From a checkpoint of a small masked image model.
Model: 48-pixel images, encoder norm layernorm, encoder num experts 64, encoder patch size [8, 8], decoder layers 2.
Rows from expert 29 of block 5 of the encoder, named by matrix and row number. Rows with one number belong to one neuron. Each number is 128 + 32 x the weight over its row's rms, rounded and kept within 0 to 255. All counts start at 0. Numbers have three digits each. After the name is the row's rms in percent of the matrix's.
# gate: expert gate (encoder.blocks.5.mlp.gate, 64x128x128), inputs 64-127
# up: expert up (encoder.blocks.5.mlp.up, 64x128x128), inputs 64-127
# down: expert down (encoder.blocks.5.mlp.down, 64x128x128, transposed), outputs 64-127
gate.51 099:207140138124171169088145135103129119127137117146139063074180115156154133112152100181163082169147162186143145154144168056116072151129145110086155105143174073113101144123091095145132173098133195
gate.52 075:168173070126112149148072136173127121080135159102099123131147083134114100141144107157117131129155115116128092147185214119137123059129128091095147114155148133116103146177156097098088154199089101
gate.53 068:123154130121131091182136090154096141151095099121133137151186139130201125173178149148175108100127104063100165106148149140181189110146118124152137138099164117134159127165095125115164115133138117
gate.54 176:141079130103123118162097134118124191158193138120145103102083135097095088106131140152126139163062133161104128139100089161149102132163089137110146119193177162084112104126097053123160123105157170
gate.55 123:099125155083133156077148092122161073161159165103122081056106173110124166126124100215126125168064120204158111147100113123110132144151165133084137122188169134126133100160143100105137130138065190
gate.56 083:121178125129148092142131077141069131153110147134074153110155181097154107175113190118145129139140107153130178123084169159130128086108163157114131100135128127108181124179066136129196109102173158
gate.57 046:091120088209184112187154085131146112129153154108085181119230118142191083148173149118092140104125167121078119095133115080149146146097129096148174151173108127183132135141159128132104109056109122
gate.58 079:126207160143100113113099168174120168116130091141099100149059107105132110114119118110129163108130088054091127138118119068171148180206124144123167122159118161118146132169080061114120118093087115
gate.59 030:105063106095130144166137120146149120097151157129112167076157142151187104192147058161072155136127110095097135147139172113146142105094128180158172136125172097134101201077104103163149120127160156
gate.60 062:124102096119155153085171148093079098156087119136084091101118139098097133100177132107155126096165126052149129145122230066075190099156138223112134139147119161134123127150158131153137168118056173
gate.61 121:164117082117094145110148154119164126146087126160118140100114127197133130212136150190128109120130108110133103161149148193101149110157117098151078105109129099146163099158126071124129061117149206
gate.62 140:098162121153180121114088115192174133170174151128070079107143113136150105108099158114152087144096138118136082111109113158136039101155101062131182125096141153094113077106103120136088140118047166
gate.63 068:123117121130163109089123092158199120134180201109094171143128129069100137144123106120154086130077132144126137131182100152133149177134132112094120176149149111121108126085136150135125181165099174
gate.64 126:119080163126132079106078099126128118134167069090111153152059119130107113109093156180094134104139170149142153158126125211108128096161128143100158121122150106119068181203103119111076186195092154
gate.65 091:187174096128117105100131117117129100136111129123167108128134068093049150056134135105109164162067117136146152132134181071139105080159129158084144093177074116128152191135117112149188101177123106
gate.66 097:153120134130128145128152138158086119155159117080168131207075105145143144132124172161140141146074123107089107145128148067090098173112146170103098084174140102138096105095124153116144149121123136
gate.67 124:129215105129145156127119124086129139122132116133150132099082044132070111143113118057101173133108117220175087120115104126104081146078156131111159131160064153154196131134151130118092141149127143
gate.68 068:114173156117126093165116098122106125115124125199109169121221130130145179138183149168144134114098157102116183151083115125133182146143151081107177163113155139098117141078111113117108153141075087
gate.69 060:135130107142112112165130099093147133106119182082065123126159182100156159145138086132146130145132095126127130031133136133142171080152128098095096162140180130146116198155140086173099151174093155
gate.70 137:064076197155124133148145111092163139080103113134167128116143143133079151165108171158118094088150128095110062111139099120123169128179146083097116093102121133125106149105085109158151133124140179
gate.71 096:119141146115129117120175124099150095143225191121117157177124145112107148153143149137151117117176165113098123137068110105129148114161088098162136131208144152142153069148140057073098082085106152
gate.72 054:097125175165096131108178133112165105115097085107141136167177162141187089181128131185125124167153141082109104124120169116140101157091122099166148182136128159089069104131172129070099139188069119
gate.73 082:057135131107116141142191170118146125117108149151139139098190183076213088144136095147128133103111136098109153129191102153131144088179120072132056121147094099163160130140134137123130088086169109
gate.74 119:097160112151111119178185084132162085091086105126139163154104114151160082139084178104148117152143111145128077104175110198127082093175049125207127126129111131144103186081155128084129124139148092
gate.75 076:150091134120124200150137100154167111142141135157039202109165146147132145112162165107088180157133141093116138156169073081143171165129141096140185127150106130068153136102105136129124093094174094
gate.76 065:119178107115143113138142131139114093096101130104093173096170114116124090135146124153058171134128121114103144178160086169115128174129143073136132133160093174105129125177132124165136154151102126
gate.77 098:207153218116141134168085078145082139099148127161125195099190114082120148153125095098129092080106180161112156178146130194146121098130124118156099144120141110155093152136052179165126095136162067
gate.78 093:072147134164168197108151149123096110130123089124124111091153099135080094127146170103108130170127074142094117131094125093132200191104087134107120121158112141109134125104160199167125105124092172
gate.79 089:117069097111148180111120121167157122082143136103117133136110086134109156165074120167151074164191176174153150149103166188102135079176176132114107065083091109122100189149117090150153144181142188
gate.80 109:095129111159057107146164150154108083059129080083144136063163137080156126059095112143106090096108159097096184101169181070107128106151120100119143172109099152089163165109128096124124160117093146
gate.81 128:096140183184134143118140187142193159078159178131098156117159157102147190135154124134110143123123158099125103100121159154104169121125104063139193093136180142110095077079117117127126095119111117
gate.82 138:094148151128099074152154148108146082129124143122110109123140198106073134097108155173157095184189105147134111149134090196110113165146128171159122147172138112060158141066114111107128150087098178
gate.83 041:155138082145104152101162110078055141139086162123105148125157075117130114122114149120100130103134205119107100103056143166137169168218110211142099185163143154141138211080182127120094110151131094
gate.84 057:138182143129160109170158098126117087121140140153168139118138146166120126122111151165135132080102161068167145087149219159105090114163121050193118151122156149125108166184118120118121092091141175
gate.85 133:174100116176171150073146078103163163119128106126144172128140125108155133102140136111142124147114133104099106122112138129132174102118131116129125174159110168090141156069101152157136129115158174
gate.86 148:123073153174132132136118162117099094168109093130100105139120087091071129129165139117156067063150093122147093110119119141134191119141108145109105143153124187135190110125182152097131182167089145
gate.87 110:121104088166146142138114131150106135157150130096113163121097127145128119134058104133170134105109132150114091098185177172127154101115083162113141102084143121116131112145152152039068143110110206
gate.88 050:138092141105156103147122082121133086088143070155101094137112094137160101153094194161093115135141145192177081164125183138139140069147104088102129086176136144112146083189148124141101135150095164
gate.89 100:152167110155136089138098127151137071138154163136128122104141059142076119110167125139179147072117117074130132168191180043147097089135097198113169153102159133093125164112173128139094095127086106
gate.90 114:142139095097137189123130126130186128128156106049060177130094170136126148165097126129088154177153162127132147099128153101099052161161135171144097100175130126124127164133160163136133129186106080
gate.91 043:123085148154116162154113100092151134085134149086061208098170161143115120156096170099138167125177140159106165116112153070174128108103149148210141134143136139100110103108093155143122155146124130
gate.92 043:184108145158078126151067125073077127119116103087093187154192141190137131148171119103103107116120151117125185069118111157155134081090133077129127107105135115139052140125162128116161131210138131
gate.93 079:116166138110161110106118148028073139147153114133144092160114133098157148083106129128142095133119131144093169115148129140133158183071143116140116126154144139124178071102131129115139177114108200
gate.94 106:074119126121159108075064076146123066153096195161087096141153139107115149155179143160104134093142098172141093138109098101119179128101109088109183123159100131070113143161161161197114101147110121
gate.95 125:137085138163166115143175165141164105132131108028121150141147135186108162124117092129135087127143171149091072148077155201112107156159080086047131094137132119111143111135108111157099091104049131
gate.96 135:119146150118144100130123154187063121149056152123132126130179142157111141091146111152142161152147121094137136123085136154095119113094136168073128158129117116146170137079151099128047113146120064
gate.97 047:161108133166140153134099097079076092083122138133063118100187156145146112160159099102101086141152154108161142092117154025199153074060169156141111198168091134140107106143137082144161108146110139
gate.98 122:110123076138147174159094109114119144168159137089140140148089130162106139131142169122087130126121082195120149097121055130175114122123129103110112158160133158130068132048144100174139126091159128
gate.99 091:177133103117135135166162127079164106169106198059155079082124137127148170132142086108100148159119090137174119084163075117101078155168180102122149092151129111133168123139138194125117099149119151
gate.100 066:134190154138170143135139155136133126121124107183186114090118101070093147073182104103141130131092163113108123132154101077145170155140133093127114138146095157138144137160141040170160143107066124
gate.101 098:142110151100178095167109080198109083162167116154151118092170103068149163099155123077145079127131142136113162086142150137113101126094155052151182164119130139133101119102140096079153101093118130
gate.102 121:104191124085080220126084165113108107092166130165100129155119142129174226107166096079144166163124060128153083135158155107139108117076119162122169065165026099143110129104136153144203149121118139
gate.103 084:131109109129159139160151072119141154136124122163107124055152112110145132098178111172099154113166138154155158096131180076144150112089158071169120156123066104140132086104147130130141104085163121
gate.104 124:142108127128097165138157112103079087139083107091173151157186112133143118153159102118119035186168149119113120169148161108157090102146175157084111131122090152170084174156142130150161087154158112
gate.105 112:111066125137090171105133126067108174134144088078199128099178147074115068102130068126162169130175139167120117125113101111155127155120126118147145103152131081122115150130132136124115058112146077
gate.106 140:117138121124153102122176115102153075139115155107100116169142113095191121071123131174077088143156158077175046055105117122131128138167134083111186135181125100105141153142152080121166144078130129
gate.107 119:150145118148125101154091119166091100095093110136165074091122126110069188094024103167102143099136164136128105115113166148106165105125133173124101138114107172074174136082178060116203072191161152
gate.108 056:181217161200151087136132119088119146123147150104099168092166129072121099116164175091153151109122145106156133122176190135167199137108127161161121172111100131062132131107107085152089091186115099
gate.109 109:090196180125103076143138194102122120114134124110139153156128104115079124107144130149133126126078130118123155120110168064113107114073148150120096138107141139136102152109128104146109116188118108
gate.110 048:138170158142127125122204132088177156088108121078073156128102095142145092116090145114128085141118175083131106151115123102163142106091133158127133147134140135097158132118084182089181134135145124
gate.111 057:167187158120193130148136155095106167127062196117165082125136162082123104096170165093175153121106161120064165110130200157126132142112110113134110150118130096133114151112138072183146138155087124
gate.112 082:101169096112165130164145123117134168121196197142109135117138133161125085195130143116162077118133116184076124165138084096117128167058134096146172175125132133094144125133179173113078128182050138
gate.113 104:160124170094166150109091160072124085114093052107112103123120145145159122170126191164133106131147086164117120145142162133133136123114135207115145115184126081133133108128111150115103111164107174
gate.114 077:163099111110165078166171166068173098053158150153156116122115143164145119149116095128121133157107124209153160151113149209124092173121141115090115087124084095108200078153071110129129104145095154
gate.115 051:049100084102101153129131141155115099159093107144200121140135111124099124124184110153114089150144158150116118151138091106129162141081165130115117092089110102201168141156176198123136137160097130
up.51 093:075127125132095088191118119127143155113147140151117199138093131126144106119085132103083153105114086069103114112102117160151185088107114146164135136112106173154137128119182158096129076158136053
up.52 075:118095112136128127151190113080086135134135121149166180142138171149198125176084144111118157089157127109129073076103090109086121162131142159188103132109114113122167069099109102122186115128178150
up.53 073:141109156103140157143091171144144146128149205186124146079096111143080133121040087143143125124110151142120139150115146101060125109150105122144073121128120123137070132094139130120072118107146086
up.54 184:130091126077107132166089143122108196155186148138146117113087135076090090092150140149131136152046136157082122111093091166155088123141092116131124132211188148098120118124125052133188118118174157
up.55 131:157124098171131104133112168136092166132086064139133161200150056137152090149130123033138138115198142111109127112141120117120117123120110133160120111075093114103125135091089196121087123123194055
up.56 079:150119049128147000148132124160099098123126187151124123145111171099134152127098160180114121145129137148119203145109172157111082101160162108104087136152118140127196171150116104092165164161135118
up.57 058:152219086112099164144139115120077142106102135102162083133123137124094151134086100102180148115101132186110116103179107159132061078145139129118109088078112122120152143149139124171164090118165121
up.58 077:133021098107150137147127121159089175115144130079105103127139138162127143145090104114102115150152087117116124119142103217118130135028115171100109141103231115151125149123148153111077132127166139
up.59 030:147179082129204110130138126104146102119129133161080100126100110187110087110129116096190108094172157211118149106090131152131212119133131143122129094144083133098153163163112131135105155188099125
up.60 062:122167125096124196117112161165076138139145145157093115079159175121156145128123187176156149072132127075129130126151137152077157051158139140107094155080095127133153101144116111166148140127093134
up.61 118:143124172181186115132126110124088136106153113099144118150130138085155112082088111111152136125112127120107158087099131115117112156080123145152161175132181163118086118094135169137159172159081089
up.62 143:095153129144173127113095105199184126170175163117088074100142109129140121111107153075148087127088151135132075121103097178119060092169095052143162131083135142101111076102095111125097130135067153
up.63 071:101159116115093138138104177114079118136116063119128104115095134213167110141133164168115132170120086133164126100094150105124125070089123149147122062106171123139146155183140133091192088115159136
up.64 131:112105169127147110100093126120134122143164081098091164126066109154126106128062128175107123080148169152132145170114151192119148086157122170104168131120158127106058165178107118115059194187086154
up.65 087:129144109118111113095083087151135111122103100110159076101138144114063174066092155142153176161113160077151179089176124132113103110194119125045121110085146131148114169123105085188183084104109080
up.66 088:084135121118146141174093142112147144089137124202115158041185108136073109133130098121127106120162127159152143096102109166201162043153115053181156144070105156114172127162115124129104109150175124
up.67 128:148037145128102106138107134171142130168136129135130110146206180148155146131159135193137094124115134056087191126136139137141166103152101106141104132098198088090070141126105113145162092130134092
up.68 072:111152057128075148060133152123160121106098135093118116170044118148120129132129143136161110154127111122127089115128142104149112110083078159121081104079136100169130138138124190119072064120143125
up.69 050:164193124173147172147151144118093100127093175075142161101162133139130134158097095125180146099104152104097118080124153126111152194085113163154131123116113120121119128091124156160074092108139072
up.70 132:067056171143146129146142127088155139094092081112185119117134122152080156167092168152116084075150114112123076121150097118131157139189152109087112099105116110122106154120073088175160125142131170
up.71 092:154091099166131135133096112104146124105052073139158090083136100156153114129115121122086119149117116127179129103159133131145110119098176136101131136072147110153107215152119180188121214165142109
up.72 051:130121093142138110171105061136114116100130129173139101033156105126113150116154181106112104117129140105131141126095077125108131103184141133082115105130119134173190119076121217148115104122151064
up.73 079:155133084135119163145116080154116111109101102115126113118088104208072138119104131081145147136092130112119030177142169181102055171155127137122165132140102126150098141163094164121139184140098179
up.74 125:156126151092136133091104154113089139149182163156142096113134136091076185137190104146132122112094124134089184152084128040114147161082191121081104081151118156151143061173108154187154170148114164
up.75 076:146175094133155081165144109110127139116099078128167066169096119170088109117094102111145069109130091164107084098075152124101139128113165163141069137107111166138113155144145166195113124170111141
up.76 066:087096143146141103092115110157143096133100151082120142079146159097153110139123138124114092149112083151096093139162106047191120191093105140161202173121125127166086119117130154120111129137112124
up.77 089:185146183088114141116101136140102155127132106145165179175152095080115161096128099057116091142104184142111131180154130196142066155151097097121079107129126119139130135161070148164154139129171068
up.78 096:207138158076071048127115141098133154115118177139158120188114154139142145100103106159147157129104166115148129120156162157129099080081165162147147139118169119116140109177104063091125159116113129
up.79 088:111058083100131166104125134160171117085145129097130152131084067139084139170070125182145078146180167178144134134090152163111149098203142104115136061115083094126116185144126086118164115187133192
up.80 108:171141143102165155161102111108107148170115166174110133177111116172120146194167154095141160168162093163181109114102067168136151173064166150133103087154170092129088092121136139134158113163181134
up.81 130:122154177181152154107118160142202154074151176132080144118156138095130188141157125130102133104138188061124097091118160152110167123146096076135177095128159167136103094086127111135132092147109131
up.82 143:088132093080106083141155162142156106155149116114092108123129142090095132098097167164136092174150103144144106132136092217128146138157107160191134167169135128071132116071089135103163158111107148
up.83 043:124106157142156098101124141178162142145152092154164101112101119133132164143159134138163076125098109175135134130168100077136118151157088037103156076133159105122039106151130153076175158167129093
up.84 056:063128108097134096154165176126130103135151148102182112155086105145136091132126071131132153080161137151128116182140112187076098126142181041118137095117080103133115133172120038194143176108136106
up.85 124:130086125137180105057177106103155163121128112112118172156147110115154130096142143131139118134116131074117112116091133120138154088109121110142112167146117169104145156066106122125114151112140153
up.86 152:122069102118058156163161106099103113149147204167141108126152141100072131148096146179105104207117148158084091104116118124130084135158112128131179147185150142113106122091142145205083110141093060
up.87 118:094188146077098148169140117160059126116103110200115155162142130087122164128089176141128155148163154068150190145139125098107096110120137083163134171152102162146063153059146095127096111163145153
up.88 049:185119153099058161054158093132091097152101128119165119089126154138114147106158128079159100146096144118116130097083136132117121145138113166174170155071128127146110142113157159101097100120150116
up.89 104:148202174153119123137115092125108079140161108142159130076119102120051111124175129170164134110119106142131140171169169046168102109175123192085163164110117110116147170134141116151082105137071111
up.90 117:152110108075133157105125124116180112115155079063116160104065157133146163164141106146074145163160151131143130104134152124126078152123158161104105149187160105122125160147159140134121125194112083
up.91 049:113080114130106143154125161104111131107148208166076114147106140169114080113131162115107138151100084113137141191091177156112136192085087125160069148129099161119125087105159101128111090132120116
up.92 044:076149100108113121120191197112132114106177124115121090207099078078086091106182103185148139138157093151126149133089120129092099157123108139142090162156148126111178164106100150120128131104124106
up.93 084:135099095137134125133134154204205123132127149124104144133137081166135134188128132125113158118146165129144074135111115161124085138147111146144120123107076136149131151166121144133121062088134051
up.94 099:058082103119197115093172082097129067122134231140112109120127124125170101144154140148107131081154114179139087152153129122097155168097159116088141101144107101093136118131156166181138122118106083
up.95 129:132186128126107149102109088110095143128131139232148107092130124092137127135151172101151161148098120122159174106164115046153137084095188168228150154127139148122108137128142135108124165131162127
up.96 119:113136122101128116131124199182052101139082137124113140100168177147111130079144100156157164139155124080126163117131137158087094096091144141067149151139099101139158125073153114161092105147121022
up.97 049:192098123123132152111122126076080166121103164142102140090174064102154138048127152144127146118060118097189152096130139080120167105189113140165155142083106125159094098106141160121153133154160078
up.98 119:097070107138159146151112136153117138156152150106158130145083119183134151118116173130091126122123085188153135103124059124151116119151124097089098155165149167094053097057148072166131155098183114
up.99 093:075101125145078116131161128144062126106116088157154127172151150128130153149153110117144123156109126140083147164132147079163157070101144084135135160100137163134103119140147123158183109134106144
up.100 066:110087061123161102140105180148139106124128103088131112117125087095151072090084127162107139119157089119157134103145139143101087121130124222114139108069116114088130187066103125211142153127159095
up.101 106:107089104158082132069123170066123146139130112051122179174091147123093157130133152193097166125103117134130113151102109126111115144157103153140080117129133130146166150162096129162111158131117190
up.102 112:094211127077103197136081152130118121115153146133108118149127144131196196103143076121135154185116048154163067136164148117142119147079101147122155053164033092139109154112125147151199148138111151
up.103 091:053155181145109139135171170146155143136130189060094114135192155113161100162137176112136148152052103099118170150141123108177141143069128099134183132136097121143109041118164084157115119208122094
up.104 114:129143144157145080110113117105146157105145171147070131088135181100113110132107159156099189086134120172118151089103119142158153140111082143167165115159169084133163098138133151106132140195102130
up.105 113:137042115127072182100154110065129151121162072102176132105172143105096077114132083166129163104184170186118127134076117101150114145162116130179121091166151095135091135157133159084118064133120106
up.106 132:119134144110138120158095135158101157083146101178142132101091114184057102173105126110157173120096136177082187204163147180121116111086123113148068122059127118149125081118091153108116117193096152
up.107 112:107140151115132098138136120117171175116183186139079196166159140145167086151222128100146122104110124144118168087131063110141061129103118089129122131154153138180099112169102162124067207045130131
up.108 067:167236099100126139103122085035129116136139135108120132044117168077177106119181097156127138113155117156122139119181098163145137137078148089134106193150131105164107112153163151114095038107158161
up.109 110:102220204136108081136150153088092143129126106117101097154134127087088140094132138159153133144072096124114180125070147082124130139062130135084097175134151130119137100115106137161118101180064100
up.110 049:150118151169179111107191120180150126123147140179112129137113143097112133110143099097086131153117118152117196152112157111120168156178128111194152086131087140155076127135126095107107126125119199
up.111 061:143100101132093153134148146165165096096181102070077136139126072190121142106134103151148124119104122178120124143127065189145113113172107099138138094124115104167088061147111181113119049091189103
up.112 077:130127083119168150117142131106134131135187177144114147139106111130149111172149109108154080097146097158112112157126119097101149204073132087159140154082126111141125140189187116146072107204042152
up.113 100:181086142097141141108092140084142109138079088143122116156121133153157103160125214143129113098154093144151128111157160164123105078152128229160156123162127096126121125152112139138109154177113152
up.114 070:132169133192149161074098084187061165137136157101073093150152108139097105104136140138109131131114157117124155119128133070149187171077135143153148174145157191131104137158169128080115167097123120
up.115 056:159052099163147117116151157081157138090111090105120144129140102132157085145105104179118106099139174111149126101167198107126108104110154092173118162116109141128090140094141092169130139146104155
down.51 100:157124129119104072127079111077098124121093154166192132102157183081080115108134113139122121168129109199149121105131107223085086117107144143122142123184141106122105110115103141112120113198162153
down.52 078:138090078172101143165143094120153127116157155104080162127087106098112138166084121102141077119093110137135118143168178160103113151115095156154184113153090143146196140118146099171148121113129069
down.53 076:137193128113128081136096136154072119123084132153124116134108106130140128105111154158140120115154112091179180100143124091158146099159164202144145161105109157100067130135174110135119131104100153
down.54 164:136136105133144127138170079093156185150148120161183096093117163167152086137082158079109126137136143103126127126092170167097154159102110103121144124115125136127186133151157114110126120077114128
down.55 131:095109170140155077132215109122147154075113114130081165130148100060171181120111101151087100120176139181120137124116103092102117110097127130145123108160148154163110097170128154136185166174159148
down.56 080:125135129147151108095153181170106138129142141104135092120173116102149124176255100090148112116096118118095136095135101068134160134117192134136129117159140130138162113101211154113180094112098121
down.57 052:149190107117089115129121149133168137072124154125107136146116166123136150134128121075126093182079108159087147151158119162132056126153125174177150111177131174084146119139054118133157066088135126
down.58 082:090163095134199072089146103114151145130119135078125149056106130147180148069133139131125152139107092157102160131102113092130183110096130150111090162137158095174099097091162097134140104087155170
down.59 031:080080117139138181174170080143123059093149153159178118131107178139093146156063126111098085115109120139098138100107086119139105123134155078127185098112166138152157149172160114161114139173132130
down.60 065:110152118127176147116122182229153115118188085154140146147122133164075092118099096148146160114111168126147146122132143136131206150094117161154134141115055112085131139086140143124124142178180133
down.61 121:110163112113138093147136101140093165157191126156098138092140095100186122157145134162128111128126120110084153181168185068140126136061160206088095109157148101125145105114135094120169111088150116
down.62 142:161170117068143160169178133091114127092060219138205099072140103163141163168116121132142108084127099109094133151131170124111175165155145151121158122139116115081133127221110138188113150062024082
down.63 076:105134107140108148131086120124176139044135120090146091144134156156124156165157098142162116139124091122126167120103132155146086200137132151086070140032083114149149142181096121092112181115198095
down.64 125:175156123082125082146105121105108143121071099124118128152078107128094113140161146131139196082129141101111103155139186111114198116099124177078129127137124139100160128078119154113118139079134120
down.65 086:091145129051122116110141092182132178167170072136116105080076102091140111130123176128125149139210102186145152184116151103138112081126135130121106095099111075111127155121156095169102182169087093
down.66 105:152092116098132139099063163155079133172134150159118154140120107144145101176104095131115144131181200143129160107135113079115122118190094165081127111107143107100097121143111159157101063073103082
down.67 129:114118148098066103116120137128112164080114155159194151143113154094055132127116133045131147143110112255148157100097118105129144159142176143125164088133200144119140098157076118114147124131146114
down.68 069:098117134132091150138126101140149148116199078127165134123117105137091157119083126076166139122111154139152143102102174145123143164161153151120145156095146160098143105125056127085037106142142109
down.69 057:122103089118142135125132156159094143144164139166085135186095122122147125162135108085130125160140111182173132123170143143147193081128163170175117136101172168013172124123105107130075127185144188
down.70 132:136150110102155205130121117090117107115155167141112081143087078106056098133142125105137102128123136107171109153114206192175093078156071128144147101148119097145097125151144186137085098136166116
down.71 098:076158158088129093096135136131100092132119204138173101120151123123129093042065125161066189159123147081154166152135126100135113138111128160150032114122133131178111136115140093129160169141111111
down.72 056:165171153130160138129108114086162128149150118099069146158120088144144160146117129111101198112146137079105059092097118130118152115072163060095126174084186111127117152138118169123124151107075145
down.73 081:109150141136112153099147115078129122074134119133187154171111156061037147162175169089127139114132121138131183159161083157150095153127118121114081059227129132105158120204103113127148078160168142
down.74 128:081114106194101104120145135135150062129084136120156133106122114081153134086143063089121139143194056189095150130128084138076073131100088175132158125111165120191091163117156102098181108153120130
down.75 076:104079081128140103094151135080138111122099134152140132144059143146116094152124133062138109105093105089109131112074154159120190131156142136124111096118143126084072136146101126116095098213127145
down.76 065:178120151130134108148076070143165127092141101203166078108125132148123125130099109202079054074116190151152122102140144093124096075105135153146154160159108066134117137148147158117089147084117102
down.77 098:159188167148111170115134069102145076100143104120143146115148149123109142170147110072119085095142166127133126108121172137093099136092085163182078109125115133188130124132130121181105086124125060
down.78 098:122165159104148106163107172149120121148159101136107110181132143143081126088142127132168164121145118133074155127133110186143049131162095200148067165104171102084159117074120107156093089140205036
down.79 092:101193130121100164123078141164156125124058071144127108147140138135095191121136158131165146159159125166177112144101146188127193087105111106095166119091136054123157159072118168115084125183125153
down.80 110:181160139149097142133120127114120137076163163102173150114145146147104076134152133066066166101115121084082145162133140096103139107148117107114114123133136163111208106099173159162137079075129162
down.81 135:138124097072144181140114099097092170105143102145097130156161127187166117172180116103162161068127063120148080136177133080155162107139134146127169130100166171102149100069098148158088134152154171
down.82 132:173061125136105098167137112130136175129138094153183088159135193092137180104186154142051124179081115193101121146103157151141164082106134062165115136149107109119185092096137078168136121054073143
down.83 045:161074143146141147180132150144121144095212169125153087151165098152158095137149113171154138171181137137115172169117041120140152159110147160145177086178118118121143104116145108158125096110100111
down.84 054:151128073109131095105106117171137101085150146144128126130058132119107081144169124153160107158094114155151127238108163110107137147136168148124106124201051135124158121151167128150107131083086097
down.85 133:125093127125100149146166134114111175144093126129190094142175125113197111129144106093084137113166092100166090181067139103096147178177099065168152136134119156078105097158171128129125137143099224
down.86 128:163075115162131059206171102075091141145102107141150110135153128127088136117105136109169153064132161141158144115114169140137135111139142137146111128125138151142121137208080235141096117138107190
down.87 113:184053130151163151183082092138105130160118093106145142119119175112111110111122139186117158132086135174121139158116128123125085085144101106109101160118180091098102124159144156128135084125224136
down.88 049:142048119192130087203089124159125103101136117104075086118106163159119098160102111147173083083163103127135145113192147139146126086142112147067160128091183063093155135142126095165117148134148138
down.89 106:145073121111132078139147128092154142145170101108163111161135121137167136041122121155155160136216120103128129131125188239108108117143164192165116146119121122124127132162106101115157163097123164
down.90 110:151112146129100163150100125114118164169148105105110186157187130164099095132166142136135153171136152044146157158111084072077148121151131112153112136157081133151089120093144097120120123135102114
down.91 049:138147135097112135124100125116109174177124163043125153125188124149144131149136124124133165147163075138100141144196170141132182097104159159100120149106147154147121127180124186134091143142156138
down.92 041:134101200136108150095161105080169143083124096110120139145083121146142127137109145142121075083175144132125075173151103149104080102171139195142082127100110081117087131118171145146131098176181083
down.93 077:078121113175144088130169121104149128124140103129157097080122094141161108083088122149124134085134154103158161148127108099116094141190106147120181115166039087122101129117152153197093168133097127
down.94 104:148195136082096094160069079104123201115070147093107130105125119086119174115077140158167081105163150071183110140207154130160103091130102178111108161129100163113101146172125142123179154156083151
down.95 141:047162097123098087115170082110152102095147109090087158114082121100138142151166129147138124117165118118077108182124158111109139080153088173152129167081093113129177171132157106141106104109117098
down.96 132:067109139090103134079177085164126093086082108160187135127140132123105124143128181102189153094140096117092091109127091134140132152226170193142135114184129070147150116120148122131152121121171099
down.97 044:149157102195139164124119148051120148120066155117143108157197146116094149156219170195106141104081101092136165133125161183126109129104130116074126124120138137060078122176094150122117109170148166
down.98 126:185106122123108131124165131137133150115086127116141152075086147155145097169093091087152119184065140035104146051132129105179097154172117179168157116059145161141181137070176175077124132116122107
down.99 094:054175156134068129161160107129162106136101090163120110141096115134140147144101104126118191109089173137110124123101166182122111089137139103177101122123098163197122152201159117070127096126128168
down.100 066:096094147120173096065130107159118106163085137165173174105084152164150116132050145062161125115142115101137150067134137198111062153122114183149120100126109110153129131172059074109137113121175098
down.101 101:113107136130105137158215155114140151171074086162116138103096159125097150131182132150135100124078146205131168176110095128091117196040111125132118083146126155173091108128153160117138142079181160
down.102 123:069109143116132167151134162149087073102102110100147121175130104171071126090105151120147102199141116085126187115169138165149165138124147130169098171152132163136143138177112107124146128106128117
down.103 082:143090145133188152172107119136125111113097162091079152117206101162130119096076141117092102165121118087137096126125170136096204084097075087101130147132169117153129120143138140106129145139102133
down.104 121:192163062175131131111123143055155138094150112215173125101176148124123116175109135126110121142122126194055152141125066127113091089140145157134177142156142136086161135128062150158198107128102119
down.105 117:190166105165140130088166140117136163120169187119092140127130067103130099130190156153152075136125122139064126198088090101157124151180124120134181162181102138128139116181102079118121138086096180
down.106 129:111207194155122162125182141123136092087130186172073128149136094118119141071127101158156167122133202091143076141091100164139150138152116094119160134098093159106108127115175120103133114103087131
down.107 121:134188156174152136179106122164141146148144107171122167099121074125127135097140117150109111077087100116087142133142109139124132131156095154150188068162133178114159122191108129106121083046119202
down.108 062:127134098139171056171116158172106146164194146175111114133096125136175131051098112119107174162146136116132130111167197184158192107151130165109098161177136153106160137108134149105182091112153096
down.109 112:102069082082130146043157108165149108140145128102123142135170159143162153096139133137114136196139082152151080071126125194150155118181132129152104107106110101109154123114126108092174139176141134
down.110 050:095119120158129114125120149136090088077117119174163117171148105125180109122181137189116140153129164177138144131109106146071137162065184114128170068086151165126116137173110124140141155137119114
down.111 059:101035143175140116090146174126128093163085093082185154120173147164125095105151138121077169107154156101123190118144117065106162132160117187147095064127120160125147159087096143098128143109059132
down.112 085:128128104104141168097145073048168126172109115125088140142071155151116098192119126094117125115159112085185154136136150102107071108137063129148119121049120125158138147115112150125134177155114129
down.113 102:153075114174117148155099097081150152103189172130183139175158155163214120162090163161076126154104061107111159092107086135100119168107156166110117133125155142173114129130070100132128099121102077
down.114 082:139174143078100140078119110116159118096172143093098157104089122156145112165123133147126157125147118060094107144144133153119089085219103166135143162044087146140142146163161118149153157130121094
down.115 053:146030127155159131143153128121148130102125073117073123119119131143125091161137101135133129146156125087114091120169131098103131169078163143147093136068133120143127133161134125167123149115153126